From a checkpoint of a small image classifier.
Data: trained on telescope images of galaxies (Galaxy Zoo DECaLS), 88335 training examples, 6.6 epochs.
Rows from block 7 of a small image classifier, named by matrix and row number. Rows with one number belong to one neuron. Each number is 50 + 15 x the weight over its row's rms, rounded and kept within 0 to 99. All counts start at 0. After the name is the row's rms in percent of the matrix's.
Before each neuron's rows are labels from the 100 images, of 14976, where the neuron reaches its largest size: "patch colour" is the nearest of a few named colours to the mean colour under the peak. Only what is clearly more common there than usual is listed. The data: telescope images of galaxies (Galaxy Zoo DECaLS). In brackets: how many of the 100.
# gate: MLP gate (model.blocks.7.mlp.gate.weight, 848x320), inputs 0-159
# fc1: MLP up (model.blocks.7.mlp.fc1.weight, 848x320), inputs 0-159
# fc2: MLP down (model.blocks.7.mlp.fc2.weight, 320x848, transposed), outputs 0-159

patch colour: brown (71)
gate.655 088:57 52 76 28 44 31 42 61 66 50 48 48 44 92 51 60 16 37 49 68 52 62 62 54 30 54 61 37 49 58 56 50 66 31 66 39 63 70 61 32 71 57 50 53 16 38 38 34 44 50 43 13 41 42 59 37 46 56 43 13 39 41 57 68 39 56 30 49 26 63 73 53 57 56 50 49 40 22 54 50 57 28 22 73 61 57 85 50 66 30 33 54 52 53 52 47 36 10 21 46 57 65 56 32 69 35 42 30 30 63 69 46 40 49 38 58 45 52 66 39 43 73 59 56 60 56 57 53 47 48 71 38 58 67 71 48 45 40 55 51 47 42 43 63 73 43 36 73 42 46 33 67 40 35 45 58 35 50 52 30
fc1.655 088:60 32 97 29 46 43 44 45 31 54 34 57 60 70 62 29 50 65 40 51 48 48 56 36 37 52 23 43 57 28 45 54 77 36 55 36 67 34 25 73 50 72 56 56 34 44 57 58 84 37 62 39 59 65 50 69 46 37 51 45 73 36 59 47 59 41 35 72 46 92 49 64 46 48 46 34 56 59 56 62 54 55 39 63 84 47 43 45 57 59 62 43 52 40 38 76 47 27 39 20 58 45 45 51 55 48 27 46 85 57 57 48 32 40 40 49 83 45 23 30 51 57 47 55 30 67 50 81 50 40 59 33 42 51 42 69 40 59 66 52 83 51 29 51 42 69 69 40 73 26 14 48 55 56 33 47 57 56 72 62
fc2.655 083:76 52 66 33 51 62 22 24 36 40 56 47 48 60 62 88 34 68 44 43 65 62 60 56 68 52 55 48 40 31 47 64 55 39 41 89 36 68 86 50 44 05 63 23 32 63 42 43 31 37 49 33 43 67 56 42 42 38 61 52 35 48 71 39 28 28 53 59 80 41 29 44 43 18 47 43 50 50 23 48 66 33 40 51 52 52 55 43 47 57 28 54 33 42 67 48 69 45 70 66 48 52 50 82 59 21 45 55 84 28 69 39 55 47 61 74 51 74 53 78 29 38 49 60 70 61 32 46 03 38 51 48 40 45 52 52 80 52 75 36 57 44 30 23 73 60 52 63 32 38 84 52 26 42 50 48 62 46 17 37

patch colour: brown (44)
gate.323 140:23 62 54 81 51 79 71 44 48 50 31 41 32 52 58 43 50 41 67 46 26 30 25 34 53 36 81 38 32 59 69 66 41 52 80 51 53 52 77 52 61 27 50 45 47 52 85 47 64 59 54 48 53 70 37 30 49 54 52 53 36 62 49 61 48 34 50 80 69 20 40 60 66 61 81 68 47 71 44 47 55 37 52 55 36 38 61 56 24 36 58 41 58 50 77 40 51 36 52 28 56 49 17 50 51 52 44 77 43 69 47 51 40 32 56 40 86 42 68 32 35 49 21 50 33 60 29 33 56 79 40 54 59 68 54 36 41 52 81 53 56 44 41 20 78 40 61 47 58 22 63 46 28 63 37 59 36 09 55 44
fc1.323 136:35 54 45 67 52 76 72 46 47 31 53 25 29 60 75 43 45 29 66 49 35 37 32 36 52 59 62 49 38 61 77 71 42 43 78 47 59 53 66 60 60 34 39 43 49 56 76 63 42 56 51 21 42 46 56 14 54 66 48 58 45 58 52 59 36 49 44 67 48 12 39 51 63 61 75 64 43 57 35 41 49 30 47 60 14 32 52 54 06 48 51 50 53 56 73 39 56 34 53 33 51 55 28 46 57 50 47 68 44 78 37 54 22 41 69 45 78 49 59 34 39 59 38 55 41 60 28 32 71 64 38 32 66 66 56 28 50 34 76 57 51 54 43 40 79 35 56 55 50 25 77 48 17 73 53 49 30 01 37 53
fc2.323 146:61 32 45 52 45 25 65 61 43 29 41 66 47 47 47 54 76 37 41 32 87 45 45 30 71 61 54 63 30 54 61 24 58 46 58 47 43 42 29 13 46 43 20 52 35 16 38 47 29 22 34 67 45 62 59 40 42 28 41 48 71 38 54 11 71 40 69 62 45 30 25 37 58 26 39 51 60 41 66 66 42 65 64 37 40 55 52 51 56 57 52 61 69 57 57 44 35 47 45 67 61 43 54 56 18 29 41 51 40 32 62 39 68 45 61 50 46 43 20 62 34 65 44 47 45 57 57 56 35 54 47 64 75 53 50 45 58 37 73 25 41 62 67 31 58 40 62 64 61 69 49 58 56 65 54 74 69 39 83 52

patch colour: grey (72)
gate.463 084:72 67 37 77 45 84 41 75 52 50 79 38 64 72 53 31 35 53 67 46 37 45 54 68 27 52 54 51 71 89 53 32 71 63 72 32 48 45 48 53 67 47 61 30 57 45 49 73 29 49 31 61 54 63 28 69 40 66 80 20 53 18 44 56 57 50 43 50 49 73 78 50 48 72 70 47 34 52 45 39 43 62 74 30 62 39 52 63 74 39 48 56 55 21 44 64 26 67 53 53 66 36 31 52 58 66 61 46 40 38 49 71 43 70 48 59 67 48 73 36 33 56 33 46 35 18 54 52 46 54 81 66 62 36 44 65 45 56 46 72 43 54 92 63 47 47 42 46 70 62 52 45 29 59 51 55 43 58 08 60
fc1.463 090:55 43 45 47 32 47 62 15 47 47 59 35 57 60 38 69 49 34 58 52 61 46 65 33 39 25 46 34 55 56 48 61 47 44 55 32 38 84 24 54 36 64 62 45 39 53 34 29 46 75 48 62 43 54 72 14 61 57 64 67 49 43 52 50 51 78 36 58 49 44 40 75 46 41 40 26 64 49 25 41 78 57 60 61 38 57 53 40 22 61 65 66 38 37 33 37 51 73 69 25 29 41 54 33 66 54 50 32 60 36 66 65 39 35 47 58 64 48 45 87 36 62 55 71 34 31 29 55 77 47 56 38 38 55 45 45 60 34 30 34 36 70 35 62 48 49 29 13 57 24 34 47 53 36 53 48 50 63 46 70
fc2.463 081:75 36 30 32 39 65 36 41 36 40 59 40 41 47 10 29 60 34 36 42 17 30 49 69 25 39 71 58 36 36 53 67 52 39 29 23 23 46 47 57 18 71 51 42 25 41 48 26 66 46 70 64 37 37 38 39 50 72 45 39 37 53 48 43 38 52 59 47 26 49 69 48 58 33 42 42 51 62 35 05 60 31 51 57 49 26 37 68 46 63 57 40 23 59 53 42 41 38 43 49 48 42 34 61 69 73 40 46 66 34 61 43 52 47 41 72 40 56 33 81 56 43 16 55 50 35 44 49 49 44 65 69 70 45 56 60 27 60 32 45 45 74 44 77 66 18 62 45 35 53 50 84 63 44 52 64 34 35 44 73

patch colour: pink (54); grey (45)
gate.563 074:59 71 70 32 76 64 43 38 59 19 59 36 24 47 35 68 54 43 50 53 35 74 45 45 63 52 48 56 64 75 60 69 35 54 27 59 53 49 55 47 56 40 59 80 62 55 43 56 31 49 53 37 28 61 69 53 47 37 57 24 53 37 38 38 68 55 59 57 62 28 86 63 73 64 46 67 64 79 66 34 27 55 57 75 59 61 46 69 53 49 67 48 55 59 64 44 71 52 35 34 42 32 48 31 32 47 41 37 62 65 31 50 36 51 34 48 46 63 60 76 63 40 45 45 56 42 92 55 73 43 39 54 24 68 77 52 81 52 12 51 64 29 70 51 53 65 36 48 51 61 56 38 72 44 36 51 63 67 11 74
fc1.563 079:83 58 52 54 84 75 33 35 54 52 67 36 03 33 73 60 36 61 61 50 46 53 50 52 60 40 46 46 49 43 35 42 57 46 34 34 34 33 62 41 54 68 49 53 25 26 41 79 77 52 46 56 51 71 70 54 36 43 69 48 43 27 59 81 63 71 41 48 49 78 75 83 55 69 56 46 31 51 84 71 50 30 42 26 55 52 45 48 51 35 57 45 69 50 51 42 58 55 60 84 54 29 36 66 36 45 68 35 55 46 57 38 46 60 29 50 25 67 42 44 56 17 19 59 43 43 80 51 38 47 57 51 21 53 35 55 22 39 32 80 56 61 34 63 31 52 33 41 52 53 54 34 49 44 51 58 51 45 47 33
fc2.563 081:27 72 53 46 28 84 35 25 49 30 42 35 27 51 60 60 41 49 42 61 45 32 43 44 76 75 31 66 51 48 43 56 45 47 30 37 42 49 57 35 53 43 47 85 37 50 49 28 36 39 15 67 44 43 54 42 36 28 54 32 46 78 52 75 49 27 53 27 66 63 53 89 60 53 61 75 60 62 59 62 49 39 35 14 51 50 40 39 66 55 49 52 47 60 33 46 68 58 50 71 52 67 43 53 45 16 67 58 51 21 57 52 38 53 53 43 42 33 67 41 33 33 62 45 44 36 48 57 36 34 24 54 60 20 48 59 37 27 30 69 48 45 66 61 61 54 60 49 47 76 61 73 51 33 59 49 75 58 37 42

patch colour: brown (67)
gate.222 078:74 71 35 27 35 45 68 74 29 53 38 49 35 27 59 49 62 33 40 59 64 11 54 50 66 61 36 55 56 42 65 48 63 65 62 50 61 71 56 82 59 38 40 62 26 74 29 56 35 42 52 45 39 30 29 35 60 75 59 56 68 65 56 44 54 48 31 74 44 64 37 29 44 63 56 52 84 38 24 65 61 29 67 54 38 51 53 59 75 21 49 56 20 70 62 52 53 35 52 95 42 75 51 34 64 45 52 58 52 81 54 54 36 57 38 34 33 56 45 46 57 44 59 58 56 53 67 50 47 29 45 56 46 62 45 43 60 45 52 59 45 61 57 37 60 64 47 34 71 38 53 47 70 67 47 59 60 32 11 66
fc1.222 082:66 69 23 30 22 44 36 41 60 50 65 27 44 63 53 36 32 34 55 54 58 43 38 52 86 58 44 54 59 87 56 31 09 16 68 36 40 62 49 46 35 74 51 37 51 42 50 53 71 46 83 49 69 43 38 31 23 45 31 59 49 55 39 50 49 48 58 65 52 42 34 07 39 44 56 65 54 44 73 35 38 51 54 43 42 71 41 54 46 68 30 39 22 31 51 55 41 53 79 60 42 41 52 32 69 48 51 38 30 52 46 73 16 48 67 44 57 54 35 75 37 52 80 28 42 28 58 41 62 67 43 43 67 54 72 56 51 53 31 36 52 42 61 48 43 78 43 39 65 37 69 83 50 56 51 52 40 55 67 27
fc2.222 077:58 38 27 52 30 40 33 56 59 68 59 72 59 46 67 53 49 56 79 35 30 68 64 51 40 51 53 46 53 59 43 54 44 38 62 30 37 50 72 67 56 48 34 60 59 34 85 53 50 42 77 59 41 07 31 49 27 55 44 71 51 37 43 67 41 58 61 81 42 27 51 53 42 65 52 51 34 56 58 10 32 57 57 41 65 35 45 67 42 59 47 59 45 55 39 52 51 72 47 69 56 66 46 43 42 48 54 71 58 45 45 48 23 45 43 64 41 74 62 59 62 49 47 11 62 41 29 52 34 50 33 60 48 25 46 48 48 67 23 36 53 31 47 77 45 46 50 48 41 59 51 65 66 25 63 41 59 59 59 55

patch colour: grey (60); brown (36)
gate.453 089:53 65 39 41 63 88 25 51 87 54 58 45 54 41 51 37 28 64 61 65 65 51 31 44 87 31 41 53 46 31 32 40 27 32 62 47 49 20 18 68 35 42 27 26 43 51 45 42 37 46 44 64 49 50 49 32 53 36 45 30 25 35 51 62 51 67 43 46 73 63 46 77 49 42 81 50 49 21 69 58 69 69 54 65 61 55 45 54 55 34 47 48 67 56 46 98 61 40 32 41 77 64 34 53 40 59 40 35 54 58 56 28 72 48 53 58 45 45 41 51 40 74 61 67 47 69 71 38 62 53 57 41 71 40 38 59 16 44 72 74 70 77 43 43 46 76 57 60 59 53 51 51 24 82 72 49 39 64 48 40
fc1.453 089:67 69 37 57 32 47 62 48 65 57 54 44 34 40 44 65 74 56 45 81 70 59 57 52 59 43 48 48 62 22 24 21 47 24 67 44 35 44 66 68 52 22 35 33 42 62 55 73 50 48 36 31 48 44 47 28 46 49 40 55 13 66 50 59 46 67 14 41 57 45 40 68 66 43 48 81 41 57 52 67 57 81 86 57 54 58 71 41 42 61 30 67 52 52 51 87 65 56 24 41 68 81 38 61 52 47 57 56 69 54 76 52 59 57 39 35 37 30 46 73 49 73 55 75 48 34 55 28 33 60 53 18 49 55 64 35 38 39 41 63 64 64 42 62 79 39 66 56 62 62 58 60 44 46 44 57 53 55 59 33
fc2.453 080:36 54 41 61 54 33 41 20 46 65 68 69 53 53 60 53 37 18 46 45 45 54 44 12 43 31 44 28 46 68 68 22 53 20 65 56 35 41 90 73 38 45 34 50 55 55 31 48 44 38 48 43 62 51 49 52 59 61 34 55 70 32 29 71 29 31 44 62 63 58 53 64 24 65 44 68 71 69 86 58 59 37 55 46 44 35 31 50 58 61 49 11 44 53 39 57 25 70 78 66 58 35 39 28 67 48 33 33 42 59 37 50 69 73 58 33 46 44 47 45 38 52 48 68 53 72 50 43 48 40 43 39 47 67 82 43 60 52 60 35 33 46 77 37 63 58 54 68 65 49 59 79 51 55 68 52 42 30 50 47

patch colour: pink (58); white (32)
gate.492 078:64 34 39 47 50 59 33 66 51 51 53 61 42 24 25 40 42 69 00 53 48 40 16 55 51 34 47 46 18 47 46 50 42 75 67 69 43 38 32 77 47 40 34 53 48 54 72 71 69 35 43 58 58 70 20 49 60 47 72 30 51 58 65 41 51 45 57 45 28 68 52 45 41 42 47 41 42 71 42 60 72 52 43 70 64 28 55 50 71 23 53 26 53 48 50 79 49 70 68 51 53 49 53 64 35 64 35 39 63 42 69 52 68 52 65 70 39 55 47 46 44 47 39 19 41 36 46 51 36 60 35 48 32 51 51 29 43 67 38 61 43 41 50 51 36 76 34 53 40 73 57 49 36 50 34 37 56 76 48 46
fc1.492 087:37 75 45 28 45 44 57 57 36 36 67 43 61 34 46 62 11 56 54 68 49 20 22 58 55 51 71 60 47 48 64 59 60 76 45 39 62 53 44 38 39 64 64 56 44 52 45 59 53 19 62 48 56 57 32 58 57 56 63 40 47 59 43 59 52 27 71 69 69 34 79 66 50 27 59 71 49 56 49 80 50 52 56 55 83 49 54 32 45 17 25 61 50 46 45 65 48 67 74 32 59 50 51 43 61 36 54 50 28 28 56 50 41 55 57 56 85 36 78 44 65 48 28 53 56 33 85 25 70 32 34 55 45 64 40 40 64 52 23 69 67 56 32 61 50 43 27 66 49 44 36 84 58 48 33 49 54 67 43 36
fc2.492 084:32 49 69 42 48 62 26 58 61 32 64 50 68 45 52 42 40 26 82 60 63 34 46 44 59 55 61 29 57 55 34 49 29 60 65 24 29 51 79 58 72 56 32 58 37 55 55 73 51 44 64 64 47 44 25 73 53 60 43 48 47 54 33 55 52 58 66 58 90 48 51 61 39 32 40 51 21 37 57 58 43 41 61 48 42 80 35 48 67 58 75 56 57 37 38 60 57 55 58 32 74 68 48 76 42 18 77 44 26 21 62 68 37 53 33 57 63 38 30 48 34 47 71 76 75 59 42 55 50 17 41 33 67 39 26 69 70 39 45 65 46 54 62 71 66 63 69 66 43 68 36 69 59 53 27 39 42 64 66 35

patch colour: grey (54)
gate.467 112:52 45 83 39 41 54 54 71 52 30 63 50 37 45 66 80 52 64 67 73 82 71 43 47 33 47 69 56 38 39 68 79 51 64 37 54 39 73 68 46 51 32 40 56 59 44 60 70 47 23 42 66 45 46 51 69 57 49 65 45 52 48 83 40 55 59 34 44 58 21 56 55 47 33 55 39 58 43 24 34 39 45 54 74 54 86 55 64 52 53 46 37 39 55 69 19 49 31 59 25 37 47 62 61 42 71 53 73 71 49 38 14 64 77 38 61 29 42 45 61 53 50 18 39 57 83 43 80 52 59 63 62 77 68 49 42 00 43 50 28 42 58 45 86 51 27 61 39 48 61 40 68 61 38 45 49 63 45 52 44
fc1.467 107:58 49 61 74 52 43 61 45 55 85 67 53 70 49 27 34 32 60 33 64 47 45 64 68 55 47 38 28 86 57 30 51 29 44 84 51 54 44 48 59 51 76 62 44 41 39 58 51 75 69 48 58 63 34 51 65 66 51 54 50 35 75 81 77 34 60 71 48 69 55 54 40 61 62 57 70 42 68 53 60 47 28 29 35 45 29 16 27 50 72 45 67 54 35 22 81 73 48 43 67 50 55 26 47 44 06 28 47 23 58 56 53 61 48 60 37 57 55 28 36 41 48 57 64 63 63 39 19 59 66 56 67 41 59 35 33 61 42 48 64 51 28 31 46 51 35 69 56 57 44 64 52 45 53 58 29 33 60 56 48
fc2.467 105:54 49 41 55 55 43 25 45 30 71 62 45 48 60 51 64 62 59 53 38 39 35 16 65 31 51 36 55 46 48 60 66 40 71 40 48 65 49 28 31 47 44 42 40 29 55 47 51 58 44 44 20 44 49 51 38 63 63 52 69 63 40 76 43 62 82 49 61 47 39 38 54 37 70 62 34 90 43 68 35 30 72 40 51 49 58 43 47 56 38 81 52 44 43 43 40 85 56 42 85 64 22 63 21 62 22 60 53 43 29 40 17 67 37 57 59 60 43 61 53 53 77 41 60 52 53 40 44 57 59 18 62 22 62 32 54 42 69 50 29 47 29 41 43 47 46 44 42 41 12 39 67 35 18 73 52 43 40 57 61

patch colour: grey (50); brown (48)
gate.122 088:62 68 91 54 43 28 44 46 37 43 44 55 46 54 42 61 86 47 49 41 41 46 36 56 42 44 55 36 48 60 79 50 49 35 48 22 42 79 20 58 47 48 22 72 53 40 28 48 65 58 72 60 54 54 57 68 53 61 59 91 25 42 72 41 83 48 45 56 54 54 33 62 36 31 39 31 38 42 43 41 40 54 43 58 55 80 47 30 69 89 42 14 52 40 54 51 42 44 66 61 63 81 51 79 79 55 30 34 59 15 53 54 41 24 65 31 61 33 40 60 40 53 71 49 43 48 54 45 44 63 61 55 48 67 58 57 48 42 32 72 47 52 64 32 41 44 51 52 67 52 50 33 44 52 22 65 61 56 32 66
fc1.122 090:45 40 61 52 42 57 27 66 34 52 14 43 31 17 53 35 79 50 30 46 42 43 66 41 47 45 57 58 41 38 46 70 46 60 76 34 41 55 50 43 52 28 49 63 28 50 42 40 42 43 49 55 50 29 51 55 30 82 59 62 69 46 42 35 62 62 64 80 68 25 34 71 21 28 60 31 45 53 50 36 38 46 03 48 54 63 73 49 49 55 16 51 69 67 47 30 41 46 46 51 59 53 30 59 35 73 20 30 46 55 54 38 50 44 77 36 63 33 48 64 72 46 54 69 53 56 41 71 79 42 42 30 43 67 39 60 33 52 30 42 45 58 38 35 48 52 51 66 39 56 54 61 63 42 45 79 28 65 65 51
fc2.122 086:38 69 60 47 50 64 35 50 46 79 72 56 55 53 37 34 43 57 59 47 46 59 69 25 71 36 65 57 64 53 53 46 88 58 41 42 47 32 62 58 55 56 76 54 62 58 36 46 59 80 64 69 49 70 72 38 57 76 48 36 48 48 46 92 65 57 27 77 45 41 32 43 64 62 86 51 27 28 30 83 70 24 47 81 48 67 52 67 66 51 56 49 51 64 28 72 48 70 36 59 55 50 30 67 69 50 34 57 22 62 44 74 29 52 43 49 23 70 54 85 48 52 47 48 71 24 36 25 33 65 36 22 60 64 56 64 56 61 42 75 47 40 53 75 28 53 37 99 52 61 44 62 21 55 31 26 55 59 60 33

patch colour: pink (39); white (29)
gate.444 078:58 70 54 69 42 34 56 49 58 46 56 36 49 67 44 14 38 44 55 63 24 45 37 31 66 60 47 39 60 40 60 64 37 58 48 12 60 45 28 47 35 49 56 21 66 38 32 35 47 56 49 54 45 47 52 69 50 79 59 56 56 88 48 48 50 47 26 61 41 36 48 30 59 47 72 68 48 70 22 37 54 29 57 55 46 49 57 55 48 76 46 69 52 16 30 49 31 48 45 59 81 79 51 58 73 54 59 24 24 36 38 42 39 23 58 55 38 39 57 61 28 65 73 54 46 51 84 57 49 56 60 50 52 41 49 43 35 71 37 58 58 25 41 45 63 57 49 55 68 54 40 51 33 45 68 56 58 62 20 45
fc1.444 071:53 32 72 35 51 40 73 80 66 52 54 76 25 65 35 48 53 49 71 62 42 61 25 35 33 40 15 10 52 40 32 63 46 43 22 49 31 51 45 68 52 60 45 35 43 61 33 46 40 57 57 45 26 44 56 56 46 55 38 49 38 62 49 60 36 75 25 33 34 56 42 44 53 60 50 71 69 61 41 66 55 46 50 49 51 44 42 27 78 28 52 53 44 52 32 67 46 41 71 47 49 54 45 55 71 57 51 68 82 76 60 41 46 57 43 42 36 57 45 61 39 54 63 50 49 46 49 21 25 74 56 57 35 50 64 36 25 63 65 53 51 26 51 60 42 72 55 68 41 79 48 54 50 46 50 48 36 77 43 40
fc2.444 074:29 14 61 42 29 53 64 22 49 34 54 79 46 30 37 62 47 41 62 57 59 49 39 59 47 46 58 52 21 43 51 52 46 50 69 85 57 60 16 83 42 92 24 69 64 47 59 25 54 36 35 29 48 68 34 59 70 38 30 45 55 46 58 35 51 72 68 52 33 55 46 38 52 63 36 54 78 48 60 65 55 65 47 58 63 46 57 56 62 72 46 44 69 38 40 20 75 50 36 35 16 21 40 58 66 52 50 56 90 20 40 42 65 46 33 54 47 50 56 88 51 69 51 53 32 50 36 59 46 72 47 60 62 45 49 52 63 67 36 45 30 50 41 55 52 56 41 78 57 64 79 31 54 22 64 75 61 43 59 53

patch colour: grey (51)
gate.28 068:83 67 46 64 00 55 26 42 55 25 53 69 30 41 56 58 38 27 36 64 35 47 39 48 49 31 59 33 63 63 52 80 35 54 30 48 67 50 18 52 46 33 71 16 30 57 57 28 48 56 51 66 31 47 53 45 74 48 55 60 57 56 47 68 42 19 43 35 26 35 41 45 68 49 58 69 62 45 73 83 49 19 53 35 60 27 53 45 49 67 61 66 72 42 71 58 52 39 43 57 35 45 46 70 55 52 35 59 86 27 65 57 61 45 18 44 36 34 64 44 29 22 42 55 68 41 33 24 46 20 68 58 36 64 52 60 57 35 62 35 58 41 58 44 56 47 34 42 50 30 44 45 32 44 43 54 69 64 41 58
fc1.28 082:52 28 32 58 61 54 26 60 44 42 60 81 69 68 30 33 38 81 64 65 67 59 52 62 67 86 57 67 41 57 28 23 61 48 71 50 48 41 69 45 74 52 49 50 61 54 47 53 44 58 37 41 33 54 42 50 31 33 40 53 41 52 50 31 47 28 41 30 66 54 40 73 56 20 48 63 56 67 54 92 57 53 57 66 35 37 67 48 59 40 33 43 43 50 56 68 48 48 13 83 52 54 31 50 57 33 17 39 61 41 58 45 58 65 46 46 47 60 55 49 57 43 86 19 59 52 44 65 29 47 68 33 22 43 45 44 61 43 34 65 29 59 58 40 67 42 49 45 28 42 71 44 38 51 56 64 11 52 68 56
fc2.28 075:41 73 48 56 50 57 97 33 47 50 53 62 72 60 46 59 36 93 59 59 69 58 79 44 65 47 76 71 44 61 40 22 67 41 71 38 68 57 53 58 35 52 45 68 50 37 57 68 41 31 61 74 52 64 58 33 48 38 60 45 62 45 69 52 30 33 49 39 48 61 56 58 67 31 39 63 53 29 28 50 56 73 89 38 27 73 63 28 47 65 59 42 31 52 52 40 85 30 58 88 73 71 38 33 29 28 33 41 38 53 50 69 33 49 36 47 67 42 47 23 66 41 61 36 30 67 55 55 59 70 55 37 42 34 58 65 71 43 52 58 20 73 41 45 74 50 29 34 61 51 53 59 56 43 38 56 34 49 47 42

patch colour: pink (48); grey (42)
gate.451 118:53 57 66 46 61 60 38 23 37 40 70 41 37 38 55 52 56 36 41 35 57 65 92 49 58 43 58 28 67 51 70 42 42 48 51 26 55 74 48 57 35 63 37 22 51 50 46 59 34 64 54 11 25 63 44 50 60 41 47 40 73 43 53 59 66 68 64 79 20 61 29 30 63 48 44 44 67 54 29 57 22 35 76 42 58 45 56 42 82 47 34 63 56 42 77 60 02 32 69 51 40 55 59 57 11 68 34 55 47 33 67 55 50 80 40 51 39 77 55 68 57 46 61 37 58 55 43 43 51 46 70 70 35 67 54 62 25 32 35 49 50 76 35 60 46 42 66 62 44 37 46 67 51 71 51 41 49 63 31 40
fc1.451 127:63 49 48 34 36 25 27 46 70 45 47 41 50 50 75 57 24 59 24 32 50 80 50 42 56 60 92 30 69 46 59 49 50 37 60 64 74 44 56 34 31 52 62 52 50 38 48 48 60 34 46 33 42 62 43 57 49 74 44 22 49 73 51 27 21 57 60 47 52 69 59 61 47 23 17 47 30 46 38 69 25 39 56 39 25 26 78 54 73 49 47 51 72 29 57 59 36 38 59 49 35 60 52 51 37 70 52 70 54 28 85 36 04 57 56 35 32 39 20 66 61 46 65 53 67 58 50 38 27 30 45 63 31 45 68 53 47 33 54 98 25 18 42 55 52 68 43 60 48 46 44 67 70 58 47 46 78 58 37 51
fc2.451 124:35 79 34 61 36 45 42 47 37 34 26 56 22 31 39 56 44 17 64 50 48 36 43 76 59 36 43 31 56 28 26 25 52 63 47 51 50 54 39 43 61 31 44 58 53 49 35 58 41 59 71 84 55 42 67 69 41 65 40 31 38 26 56 54 44 52 54 46 58 40 73 46 86 50 51 46 04 56 57 17 70 43 46 41 41 49 61 41 19 48 39 48 52 76 30 47 52 44 46 27 28 26 47 56 72 32 48 67 18 26 68 49 77 39 60 54 67 51 58 21 44 34 47 38 46 30 43 37 65 44 33 62 82 56 21 57 21 49 38 51 61 81 60 47 36 33 55 43 47 68 55 50 39 40 55 90 33 44 73 57

patch colour: brown (66)
gate.54 081:51 60 52 53 53 60 44 37 72 49 74 22 48 54 14 57 58 43 77 62 30 47 63 40 71 72 49 31 42 45 32 51 62 46 07 39 42 54 51 54 65 51 69 66 37 48 32 37 59 20 37 67 57 83 62 29 29 42 43 48 78 51 61 43 55 59 45 58 32 53 60 45 16 20 67 43 41 52 52 60 57 20 53 69 54 36 38 35 59 72 41 67 77 49 59 62 51 47 67 47 47 63 49 54 35 50 71 49 32 33 47 59 44 47 48 63 28 68 66 45 39 61 33 34 43 35 63 53 71 57 56 17 36 58 78 73 49 22 29 52 47 81 42 34 73 45 47 62 58 33 48 54 65 61 44 57 54 53 54 37
fc1.54 088:53 78 67 45 25 62 48 63 28 35 49 54 43 60 52 59 25 79 71 42 28 44 64 45 50 49 61 48 70 54 39 32 51 52 61 47 51 48 48 34 73 58 38 38 70 16 41 82 48 32 54 53 45 49 55 37 48 38 47 35 62 72 30 46 30 75 49 56 63 47 31 80 31 43 30 47 66 46 44 37 26 09 44 33 31 50 38 58 42 45 37 58 62 63 32 53 54 78 47 61 77 49 37 39 62 49 54 24 59 55 85 52 23 58 37 62 50 68 36 78 32 69 65 52 52 71 28 25 32 33 58 55 68 30 59 68 69 40 55 59 72 78 44 43 41 34 45 67 57 43 72 64 66 57 71 54 48 43 35 49
fc2.54 085:44 61 26 34 42 60 36 20 35 72 42 54 64 67 40 61 55 26 77 41 44 40 70 58 46 72 59 52 48 56 50 51 61 50 56 27 48 46 46 38 45 60 09 35 38 58 66 71 49 09 31 64 74 26 51 49 34 69 40 69 45 41 60 53 46 39 57 52 25 47 45 56 48 64 68 47 38 51 56 45 40 26 70 43 61 45 43 80 54 69 38 55 35 43 26 48 34 48 66 40 05 38 59 55 54 46 43 40 49 57 30 42 51 31 50 64 89 32 55 63 45 50 31 46 85 55 51 45 65 46 32 81 53 31 35 28 91 50 65 28 54 32 36 52 65 51 47 47 51 36 12 60 12 69 67 93 55 53 52 35

patch colour: pink (80)
gate.730 091:48 84 48 74 42 53 46 48 35 40 50 43 77 27 82 57 31 39 66 80 41 61 89 52 61 38 81 50 51 42 31 27 48 48 63 64 48 58 52 51 53 27 91 81 63 21 56 77 34 60 32 59 63 51 56 60 55 28 42 60 72 38 30 44 45 61 60 55 49 66 33 45 27 57 31 37 46 57 45 75 43 59 69 62 70 36 56 34 51 39 54 51 51 63 46 59 46 62 76 60 51 51 70 37 51 69 45 62 21 58 23 47 39 41 35 23 55 60 42 50 45 47 70 50 13 46 74 54 82 27 46 72 48 53 76 39 71 54 36 63 44 53 21 83 31 51 46 70 53 62 45 41 44 43 39 21 45 75 25 40
fc1.730 085:65 44 76 43 49 58 57 64 39 34 74 62 82 31 24 42 28 62 62 60 35 26 46 44 22 26 48 75 58 41 38 63 54 18 34 61 63 22 59 41 66 47 53 54 44 35 49 60 32 66 29 45 33 55 31 42 58 17 41 65 54 26 50 35 56 47 52 52 56 48 24 58 54 78 31 63 74 70 49 45 54 65 58 47 60 06 50 26 77 54 55 32 46 43 72 54 75 54 52 56 32 34 64 58 48 61 25 47 35 31 45 44 59 62 39 63 30 42 45 39 56 22 62 68 18 40 72 73 90 59 35 65 58 68 62 43 75 48 45 56 65 53 41 67 36 50 62 54 45 44 31 60 72 67 37 37 45 44 70 56
fc2.730 081:52 67 70 43 75 55 49 41 62 53 69 57 29 42 48 47 53 62 87 52 39 35 54 59 43 57 41 78 33 38 32 39 55 32 75 47 45 55 43 44 78 54 49 63 51 30 69 53 64 40 46 53 28 48 44 47 77 26 56 48 61 60 53 54 69 36 29 41 75 57 72 40 62 21 53 65 62 26 36 83 54 68 50 55 45 48 59 40 48 49 51 62 31 64 16 62 62 60 27 51 67 42 59 38 49 55 25 64 36 55 55 59 56 50 55 44 17 67 38 33 52 40 41 46 63 25 43 77 63 30 59 36 54 50 53 65 64 71 43 42 76 36 46 56 53 23 58 51 31 90 58 75 34 43 40 71 61 43 63 53